config = dict(
    n_mels=64,
    encoder_norm='batchnorm',
    encoder_depths=[3, 3, 3],
    encoder_kernel_size=7,
    encoder_stem='single',
    decoder_cross_attention_every=1,
    residual_init='none',
    batch_size=256,
    warmup_steps=1300,
)
Rows from block 3 of the audio encoder of a small encoder-decoder audio transcriber, named by matrix and row number. Rows with one number belong to one channel. Each number is 500 + 25 x the weight over its row's rms, rounded and kept within 0 to 999. All counts start at 0. Numbers have three digits each.
After each channel's rows are labels from the 100 clips, of 14848, where the channel reaches its highest value: "top examples" is what is common among them; "loudest band" is the band of the loudest frequency at the time of the peak. Only what is clearly more common there than usual is listed. The data: short read English sentences (LibriTTS-R). In brackets: how many of the 100.
# convs0: first width-7 conv, stride 2 (encoder.blocks.3.convs.0.weight, 192x192x7, each kernel summed), inputs 128-159
# convs1: second width-7 conv (encoder.blocks.3.convs.1.weight, 192x192x7, transposed, each kernel summed), outputs 128-159

convs0.178:459490535538515503469469478461463527509484473502469509456492499552508509527491473492512479500475
convs1.178:532533478513489490539460462487484521536477482480467497489538499500492507480537517484528477534530
top examples: the word "you" (66)
loudest band: 250 to 500 Hz (42)

convs0.51:492472472505502487488493492474487476494482480531448487468483477490487520455506501524565527517447
convs1.51:484504475479467480495488521525504464513498498476458502481488477499488468493539522503505511459508
top examples: the word "i" (43)
loudest band: 1000 to 2000 Hz (38)

convs0.179:534540542509505514506477524505479505515493482517515477519555523508495507527463470547491560519478
convs1.179:500510503504482513543491521520534538492487498470512492514457543527495528514526498490478459480482
top examples: the word "to" (44)
loudest band: 4000 to 8000 Hz (29)

convs0.76:508537515490447497478518486525500483496509497512470494533544513548553480509518521472500507485523
convs1.76:516455539476534484501538487504550491519479476458487496482512472466490522491477464515540491509471
top examples: the word "with" (37)
loudest band: 250 to 500 Hz (43)

convs0.97:517471532457532488511538511492514471508519458458500510512493492520531478506527484496516492483532
convs1.97:527470497454518497509470531499514468499507508469500474480494478480482504433471457483481502495499
top examples: the word "the" (51)
loudest band: 250 to 500 Hz (56)

convs0.164:536526491517495501510499518521493523484517479515464513515478503542477442510524463501505427490522
convs1.164:504493532524480480463512534472506515501486528516443519530535440482514516512504514518535546512525
top examples: voice: female (84)
loudest band: 250 to 500 Hz (46)

convs0.68:499493510562501510511504512495467525481541501514523486520497454509499513441497494499512542517506
convs1.68:484509468508513524552479496512533468492456504499504495549498519465478525544516488489505474517521
top examples: the word "i" (40)
loudest band: 500 to 1000 Hz (26)

convs0.169:491480520528537437474470504485511469478493496461484501510497502461476527503492524462497483485468
convs1.169:542538492524463502490496493492509467508529481495501498479506514531537486512534526513530490457471
top examples: the word "you" (46)
loudest band: 250 to 500 Hz (76)

convs0.116:515503475531494498493467495474471525508482448482480471545489492472523506509457496526442501505505
convs1.116:489503487521495483491487534536503473508555509517544510533467503532501462500518497473484514523486
top examples: the word "of" (25)
loudest band: 250 to 500 Hz (46); 500 to 1000 Hz (33)

convs0.75:484521483459468476463523480559475513520526515505472548518525526492513479459500455510507480499485
convs1.75:515529489490513482495467487483481477506495538472508526463518480527478473495506506518532513487493
top examples: the word "was" (30)
loudest band: 4000 to 8000 Hz (34)

convs0.149:430464498461464476476547531509501459488493447540526480529503476482464514493488523504496521508468
convs1.149:536484504488513523523542491518513497512486494485515489517517498539539426504495497484509477480505
top examples: the word "had" (27)
loudest band: 500 to 1000 Hz (54)

convs0.8:515504537410450502494534496518488499505503520453508509497536478530527483523486472489490489484503
convs1.8:509475494509489529520517486455524453517488488487512537532480456493486529475507516498570501495501
top examples: the word "the" (53)
loudest band: 250 to 500 Hz (28)

convs0.87:502460506463494496528535516504448530467482494552513458510514529504470501555495461506487482510518
convs1.87:489531514493482500509504530512472506480506510501510512472491514496514490520482529497494483484488
top examples: voice: male (90)
loudest band: 250 to 500 Hz (39)

convs0.118:533524497489446462493505475510557494523479490511499481510519512510538471527526507446471493476477
convs1.118:526525496539562472464473538484460504499505463505534468533526475508498503500509530491525524456503
top examples: the word "it" (31)
loudest band: 250 to 500 Hz (31)

convs0.17:504485490469504482522472502499509535514541480466490540550492475520487531507486451506488477539497
convs1.17:474524521509501450464510502495489511499502535486503460513543501479484500500471480478540509517448
top examples: the word "to" (33)
loudest band: 250 to 500 Hz (35)

convs0.117:451516493506516498461478511574460469492528526524489482492517490513523502516505513530482521531510
convs1.117:490528450538479563470465487516488504539523497539499539488491509483466487491487474517499519465502
top examples: voice: male (78)
loudest band: 500 to 1000 Hz (26)

convs0.154:492501504493534499510487488500519475505503481505499517514497534495471522514510481484509480517506
convs1.154:507476504510483525509503483489498490497466488454507450574499506508485533480516509477463487491489
top examples: voice: male (73)
loudest band: 500 to 1000 Hz (40); 250 to 500 Hz (30)

convs0.171:486495512482539507482507492475506507462484560466533493496497499489540502489529466502479476486550
convs1.171:494503539509501438521526475496510485484484498528480498502544517500533532523504556478503545504451
top examples: the word "was" (26)
loudest band: 250 to 500 Hz (32)

convs0.183:480489475494493516510501567447470505524515484492499497519474526550515442479474514490510530538479
convs1.183:522487532500478526500494463509458523481509528503490480534483493497459494549520498513523467495487
top examples: the word "what" (31)
loudest band: 250 to 500 Hz (32)

convs0.105:515504467541465546485480497531553498492481507503452501499500480495491492519508492479539483510538
convs1.105:489542506496517550484514419516524518521505497496455521505524490490517491473579476517527438489489
top examples: the word "she" (30)
loudest band: 250 to 500 Hz (29)

convs0.94:489494488468510497503454517493501536470488509499491509507547528497530496512515479486493521532455
convs1.94:492469545513451494506515484481559517485499509487469484475536479472462507480483478481506523496519
top examples: the word "was" (25)
loudest band: 250 to 500 Hz (76)

convs0.113:529467529496485537523497486520510525452502503529510494509490540468520470571514503535492536551506
convs1.113:548465515514499524473503506471464481475522485479478499493464473522474490478522515475524483524524
top examples: voice: male (80)
loudest band: 2000 to 4000 Hz (30); 4000 to 8000 Hz (25)

convs0.40:522494560491521532522495512499491521476506457479510518493467530477501455513519494518492484525539
convs1.40:490495528496459481492527535496484493526499466500515507512527538547545502491509537508483520500502
top examples: the word "to" (40)
loudest band: 250 to 500 Hz (40)

convs0.24:530472505467514520476507535503514512546494590494473527453517456519529499512521498513504513464472
convs1.24:527542497479502489585516503526552485483468481501499507496516487481535503516489527501492481481497
top examples: the word "you" (43)
loudest band: 250 to 500 Hz (38)

convs0.49:513476500465526508512472522509470516504531438500486477518485546526483459521481561451489412513496
convs1.49:529499501506498460444524489488525477506511496465500480551515510473521500481539500499481492502504
top examples: voice: female (84)
loudest band: 250 to 500 Hz (32)

convs0.47:465474478538527506459476513513474543488498470536487505454550469464499502485550536520476478474499
convs1.47:488505546487475494531481483504482467515508496461497547455486468490511482492476480493528467531508
top examples: the word "not" (33)
loudest band: 500 to 1000 Hz (26)

convs0.156:499462471470480455488483500471493470519526489541455512487461462563495484505502515554487503469448
convs1.156:524458452481538538478460473477524466503495466517509507472528522505520495470475496494500468469482
top examples: voice: female (93)
loudest band: 1000 to 2000 Hz (54)