python train.py --hop_length=160 --input="log_mel" --fusion="cross_attention" --decoder_norm_position="pre" --decoder_mlp_ratio=2 --decoder_qk_norm=false --decoder_parallel_block=false --optimizer="soap" --shampoo_beta=0.95
Rows from block 2 of the audio encoder of a small encoder-decoder audio transcriber, named by matrix and row number. Rows with one number belong to one channel. Each number is 50 + 15 x the weight over its row's rms, rounded and kept within 0 to 99. All counts start at 0. After the name is the row's rms in percent of the matrix's.
Before each channel's rows are labels from the 100 clips, of 14848, where the channel reaches its highest value: "responds to" is what is common among them; "loudest" is the band of the loudest frequency at the time of the peak. Only what is clearly more common there than usual is listed. The data: short read English sentences (LibriTTS-R). In brackets: how many of the 100, against the usual share in percent.
# convs0: first width-7 conv (encoder.blocks.2.convs.0.weight, 192x192x7, each kernel summed), inputs 0-95
# convs1: second width-7 conv (encoder.blocks.2.convs.1.weight, 192x192x7, transposed, each kernel summed), outputs 0-95

responds to: voice: male (88 vs 46.4)
loudest: 500 to 1000 Hz (48 vs 6); 250 to 500 Hz (31 vs 10.7)
convs0.8 084:54 54 53 28 31 45 53 36 26 82 53 47 33 64 56 35 43 48 52 57 45 31 24 75 34 42 41 71 43 72 60 64 39 51 31 44 56 51 56 74 45 55 52 51 49 38 61 42 55 57 36 56 25 55 63 60 59 59 99 50 79 52 48 46 29 76 43 51 39 31 59 35 54 32 92 68 50 50 40 45 63 69 16 59 33 65 49 38 39 43 39 57 28 54 38 61
convs1.8 100:55 50 41 57 24 54 50 34 55 63 13 52 54 69 39 91 48 29 69 55 34 73 63 46 55 54 72 31 68 56 32 18 57 56 28 41 48 37 45 19 30 38 72 37 11 59 44 45 50 42 40 60 39 46 58 56 63 53 29 35 42 55 53 43 82 54 59 31 68 59 39 57 32 70 35 51 36 60 45 28 53 43 45 19 57 25 32 62 67 35 51 39 55 66 56 28

responds to: voice: female (97 vs 53.6)
loudest: 1000 to 2000 Hz (54 vs 1.8)
convs0.58 127:58 43 46 48 33 56 45 42 61 33 68 49 48 47 59 48 50 58 35 58 66 43 33 45 11 43 17 28 41 38 32 61 35 67 68 59 50 54 50 42 17 49 46 56 49 73 19 49 55 71 50 46 29 65 38 44 42 48 53 64 40 19 58 53 39 35 42 55 51 63 40 52 75 56 24 49 52 69 52 60 44 64 54 34 36 27 50 38 81 50 34 42 73 38 46 61
convs1.58 100:56 76 46 52 41 52 44 33 42 31 86 65 43 41 18 35 64 50 34 53 46 65 64 28 66 38 35 14 32 43 57 42 53 25 47 13 64 78 43 42 56 28 44 48 27 36 29 38 50 69 49 71 46 68 41 58 55 64 53 28 35 03 62 66 60 69 48 49 40 52 53 48 08 44 35 61 64 40 44 35 23 49 57 10 49 17 58 43 54 53 60 50 44 53 24 41

responds to: voice: female (93 vs 53.6); the word "i" (38 vs 17.9)
loudest: 500 to 1000 Hz (26 vs 6)
convs0.144 114:53 52 29 51 34 45 66 52 34 37 75 58 41 62 73 38 50 68 43 41 93 27 42 50 18 40 41 45 38 53 54 44 67 54 34 45 43 76 40 28 07 22 22 54 33 66 04 66 58 44 52 43 50 71 39 26 56 38 53 44 28 56 50 44 49 53 48 75 50 34 48 69 44 74 23 60 46 50 68 37 46 48 62 46 28 35 52 42 62 48 38 35 54 39 44 34
convs1.144 084:55 59 59 45 67 41 13 28 52 58 67 70 39 41 76 42 17 36 36 50 42 49 52 40 38 41 23 35 65 37 68 63 50 42 49 73 44 37 73 47 51 45 36 45 26 44 42 84 38 62 67 67 60 50 38 84 38 50 76 59 35 57 49 71 48 58 35 59 49 43 47 69 42 43 42 44 62 46 49 57 40 32 44 42 33 45 27 54 42 62 66 46 46 74 31 61

responds to: text has "what" (25 vs 5.3)
loudest: 250 to 500 Hz (70 vs 10.7)
convs0.41 102:46 50 25 48 46 26 65 58 60 37 33 57 60 39 44 56 57 27 59 34 37 53 76 28 38 54 44 44 50 54 91 39 43 42 76 60 54 45 51 78 54 61 44 42 19 36 41 15 33 47 58 58 69 56 31 53 80 47 43 47 54 45 45 62 41 57 43 33 67 89 47 68 55 69 69 45 69 74 99 76 53 70 47 69 46 47 37 76 41 41 30 64 27 31 59 44
convs1.41 100:30 30 59 41 58 47 41 50 32 81 71 45 59 43 38 46 34 27 65 50 36 45 56 51 79 64 41 41 53 41 28 44 53 81 29 22 58 39 60 48 50 43 45 48 66 48 43 41 59 47 61 56 55 53 42 43 57 63 58 81 43 53 41 71 40 38 71 36 64 40 40 73 38 32 70 56 45 58 89 47 49 54 64 66 59 21 79 55 39 52 39 27 69 74 33 51

responds to: voice: female (86 vs 53.6)
loudest: 500 to 1000 Hz (40 vs 6)
convs0.24 098:28 36 41 31 57 54 77 81 61 52 67 41 71 37 69 38 54 56 41 07 36 75 40 50 38 34 67 50 49 48 69 11 31 66 47 56 41 56 33 58 34 51 71 20 53 46 51 56 51 49 54 48 82 68 75 54 65 59 44 50 72 50 47 37 55 55 28 47 65 65 36 51 53 69 60 65 41 41 60 25 44 51 49 65 25 50 62 39 52 26 74 65 62 90 65 55
convs1.24 107:72 65 53 34 40 55 69 33 54 14 32 08 28 66 57 41 45 57 62 76 46 63 71 52 36 55 46 33 48 46 57 34 75 49 42 51 42 46 61 38 40 24 67 53 42 57 43 67 30 63 51 48 70 32 41 59 80 44 10 26 42 37 53 63 48 78 66 64 44 28 55 59 49 57 54 64 56 37 45 54 19 60 48 22 51 48 54 53 63 79 62 73 64 46 64 42

responds to: the word "what" (25 vs 5.1)
loudest: 250 to 500 Hz (30 vs 10.7); 500 to 1000 Hz (29 vs 6)
convs0.47 080:54 55 47 68 27 52 56 36 48 36 31 62 48 47 53 51 88 73 49 49 42 43 63 08 64 39 42 44 34 78 33 50 45 33 48 63 52 45 52 66 59 63 57 68 54 48 28 44 36 65 43 47 49 18 46 60 84 37 64 55 51 62 76 49 64 57 56 08 62 92 32 35 41 64 72 55 49 50 48 24 35 47 21 56 54 61 18 51 39 65 58 66 50 57 77 42
convs1.47 106:33 41 42 55 24 54 55 39 51 38 49 62 51 76 35 59 24 30 45 43 74 53 50 22 51 45 46 77 41 50 27 57 52 61 07 30 55 50 40 57 45 64 59 51 51 42 54 38 60 54 46 40 65 70 47 09 37 47 69 28 33 35 24 45 64 66 36 59 48 57 23 46 71 49 34 67 46 31 56 62 38 46 38 55 51 33 68 43 32 37 42 41 79 63 84 37

responds to: voice: female (93 vs 53.6); the word "to" (36 vs 14.6)
loudest: 2000 to 4000 Hz (26 vs 2); 4000 to 8000 Hz (25 vs 4.3)
convs0.17 084:54 49 37 53 79 55 23 57 72 65 55 35 34 39 56 41 63 41 37 63 38 48 61 14 38 41 16 58 78 46 41 66 54 52 69 41 36 73 30 65 37 60 70 26 40 83 41 46 53 53 53 81 48 94 59 37 32 40 62 44 55 46 16 48 61 43 52 39 69 36 73 45 34 39 66 40 41 51 33 44 49 50 69 70 56 54 64 57 39 49 56 38 37 61 14 43
convs1.17 107:49 54 53 42 57 24 72 54 42 50 30 66 42 31 24 43 61 49 78 55 74 50 42 52 61 53 58 44 41 61 50 60 48 68 57 17 54 40 56 60 05 50 60 32 37 55 40 52 37 28 42 19 26 15 37 21 25 58 22 38 57 47 39 63 57 52 34 40 32 61 77 42 44 51 23 35 53 47 57 51 18 39 49 40 18 57 60 61 31 54 65 50 60 50 42 06

responds to: the word "for" (27 vs 4.6)
loudest: 4000 to 8000 Hz (28 vs 4.3)
convs0.30 107:65 36 47 57 52 32 46 42 50 43 28 26 32 41 00 69 49 46 29 37 36 34 29 48 72 05 52 61 52 59 47 28 30 37 62 29 17 69 57 54 33 66 26 51 62 53 47 49 43 44 51 47 29 27 70 59 63 45 54 78 53 62 33 71 49 30 35 56 73 60 91 50 36 39 51 44 32 47 49 53 29 60 59 41 47 62 43 45 39 61 19 49 41 21 45 36
convs1.30 102:47 42 51 68 55 69 66 29 33 31 55 59 28 45 44 54 41 45 34 56 62 47 45 53 47 31 74 58 58 24 78 60 33 61 62 19 29 62 53 39 48 23 31 54 34 35 69 72 74 51 57 55 70 85 51 60 29 30 48 65 47 56 56 51 47 50 44 43 43 43 46 47 38 49 85 58 71 39 54 54 30 26 65 42 39 53 53 49 33 57 39 51 58 42 55 61

responds to: voice: female (88 vs 53.6)
loudest: 250 to 500 Hz (42 vs 10.7)
convs0.178 113:34 46 63 50 34 53 71 65 43 38 40 59 72 45 50 43 48 39 50 36 42 53 48 52 30 82 22 42 59 58 58 13 53 57 00 60 57 54 54 54 33 54 44 39 38 55 52 35 40 54 60 44 77 59 34 49 42 48 37 31 48 46 52 00 55 40 43 52 47 55 70 67 33 43 66 55 55 50 58 52 45 55 52 39 44 46 34 37 56 41 68 45 34 67 53 36
convs1.178 096:61 38 50 59 39 51 49 69 24 75 37 44 46 79 54 64 32 53 44 58 45 49 59 30 71 49 51 51 68 55 44 20 64 67 57 37 42 43 70 64 33 23 57 40 41 52 52 55 55 64 56 73 46 62 47 34 29 27 71 49 46 64 55 35 66 73 46 55 65 60 37 55 40 52 42 48 43 28 44 52 24 45 54 42 40 69 36 51 51 53 33 59 60 49 75 80

responds to: voice: male (91 vs 46.4)
loudest: 250 to 500 Hz (57 vs 10.7)
convs0.139 099:60 44 66 57 50 42 69 55 57 85 44 38 31 71 50 41 37 38 43 63 40 18 57 58 54 43 67 35 33 52 70 47 50 21 53 25 32 61 24 53 32 27 53 73 61 47 45 39 31 27 43 53 40 59 31 69 61 39 26 46 40 58 35 59 48 65 45 61 23 50 34 33 53 34 40 50 71 33 42 36 48 52 57 27 58 77 57 64 59 30 47 50 60 24 62 52
convs1.139 104:53 52 65 30 53 59 66 36 26 46 24 14 58 40 34 59 68 53 40 24 47 46 45 47 56 84 47 46 30 65 47 47 44 65 50 16 60 42 44 30 65 57 29 48 36 49 38 53 23 48 42 42 68 36 47 72 55 54 37 26 65 33 65 57 45 71 44 54 57 55 64 50 30 46 37 30 64 30 55 43 69 63 64 66 48 45 51 44 39 53 39 45 70 68 45 35

responds to: the word "to" (39 vs 14.6)
loudest: 4000 to 8000 Hz (32 vs 4.3); 2000 to 4000 Hz (26 vs 2)
convs0.5 095:58 62 39 73 37 42 44 52 60 58 48 62 37 39 46 37 57 50 64 65 53 53 56 52 34 47 43 51 43 34 45 52 43 80 47 71 42 49 64 69 32 52 65 56 34 50 58 18 48 48 06 50 20 58 28 56 33 12 41 59 67 67 37 43 25 37 46 14 46 15 56 51 33 49 40 64 26 62 47 54 51 44 50 17 68 60 42 49 51 32 63 49 54 32 49 63
convs1.5 099:38 64 42 81 59 55 27 49 60 70 65 54 38 49 20 46 68 44 37 39 53 53 54 53 56 57 64 36 50 20 35 33 40 31 59 88 30 35 13 44 52 62 42 34 65 34 30 47 60 49 49 55 17 43 39 45 45 26 66 63 64 82 35 35 56 39 43 59 19 45 70 37 41 40 48 62 57 54 45 45 45 53 52 47 31 24 32 42 63 29 57 65 53 68 61 45

responds to: the word "i" (41 vs 17.9)
loudest: 500 to 1000 Hz (68 vs 6)
convs0.13 095:52 59 53 55 38 56 55 53 40 52 48 10 57 46 47 55 63 42 38 45 53 40 47 30 21 53 33 45 61 77 64 43 58 59 43 55 68 61 44 88 77 54 48 40 55 54 25 65 53 22 35 75 62 64 62 47 51 50 60 47 51 68 26 57 65 54 51 74 49 38 37 36 33 56 45 56 35 65 31 50 56 53 48 47 25 40 48 55 72 57 68 36 66 51 38 46
convs1.13 101:56 49 60 62 33 41 61 39 21 44 52 48 53 43 41 87 41 38 60 40 44 55 48 39 60 34 57 56 10 37 33 55 51 57 52 47 36 40 43 33 47 68 28 78 61 62 42 43 67 63 69 16 42 48 25 63 33 33 29 48 50 22 56 32 20 31 74 61 48 63 74 37 44 57 33 62 54 27 36 44 26 56 73 46 41 21 59 42 67 40 50 86 41 52 42 48

responds to: the word "it" (32 vs 12.3)
loudest: 250 to 500 Hz (61 vs 10.7)
convs0.187 108:62 33 59 62 32 46 35 43 45 52 70 48 40 37 40 48 58 45 35 08 61 55 50 41 38 28 61 61 61 41 71 55 42 72 33 33 57 50 33 83 59 22 63 65 27 47 45 63 32 33 46 65 42 12 35 33 65 58 57 55 43 57 54 15 69 23 52 57 29 49 41 83 62 72 62 80 46 59 55 62 26 53 23 42 48 69 56 43 44 40 59 65 43 44 61 71
convs1.187 087:68 65 54 40 74 32 66 21 51 37 31 23 53 44 58 43 43 57 27 65 15 33 60 01 62 45 62 48 55 13 53 33 45 47 54 30 41 50 66 64 44 72 15 50 55 23 37 53 67 64 44 32 45 53 43 50 18 62 46 64 52 62 52 21 41 61 53 61 34 49 30 84 62 71 45 50 41 44 66 48 57 65 47 43 29 48 60 51 29 64 47 75 57 57 57 47

responds to: the word "you" (42 vs 14.9)
loudest: 250 to 500 Hz (72 vs 10.7)
convs0.48 099:49 44 51 29 55 45 57 61 46 57 52 50 62 33 50 55 63 69 56 71 63 54 99 69 56 67 42 67 51 43 39 58 54 03 80 47 57 48 52 75 64 39 49 41 47 68 53 36 30 26 36 67 52 68 48 47 18 58 48 54 42 47 53 40 30 43 34 64 61 44 67 42 58 53 61 43 37 46 44 56 46 45 42 51 58 61 90 64 47 18 54 51 10 22 49 42
convs1.48 098:59 46 65 54 71 54 57 35 29 00 28 09 60 31 69 57 69 52 55 46 36 69 39 73 36 65 50 65 37 53 55 53 00 61 47 56 47 65 44 30 63 61 45 41 70 45 50 61 46 79 46 21 61 60 46 62 49 47 29 37 65 49 42 69 50 36 53 72 32 52 59 67 40 72 67 40 26 47 46 51 41 40 53 54 59 55 33 56 50 27 70 53 64 72 40 39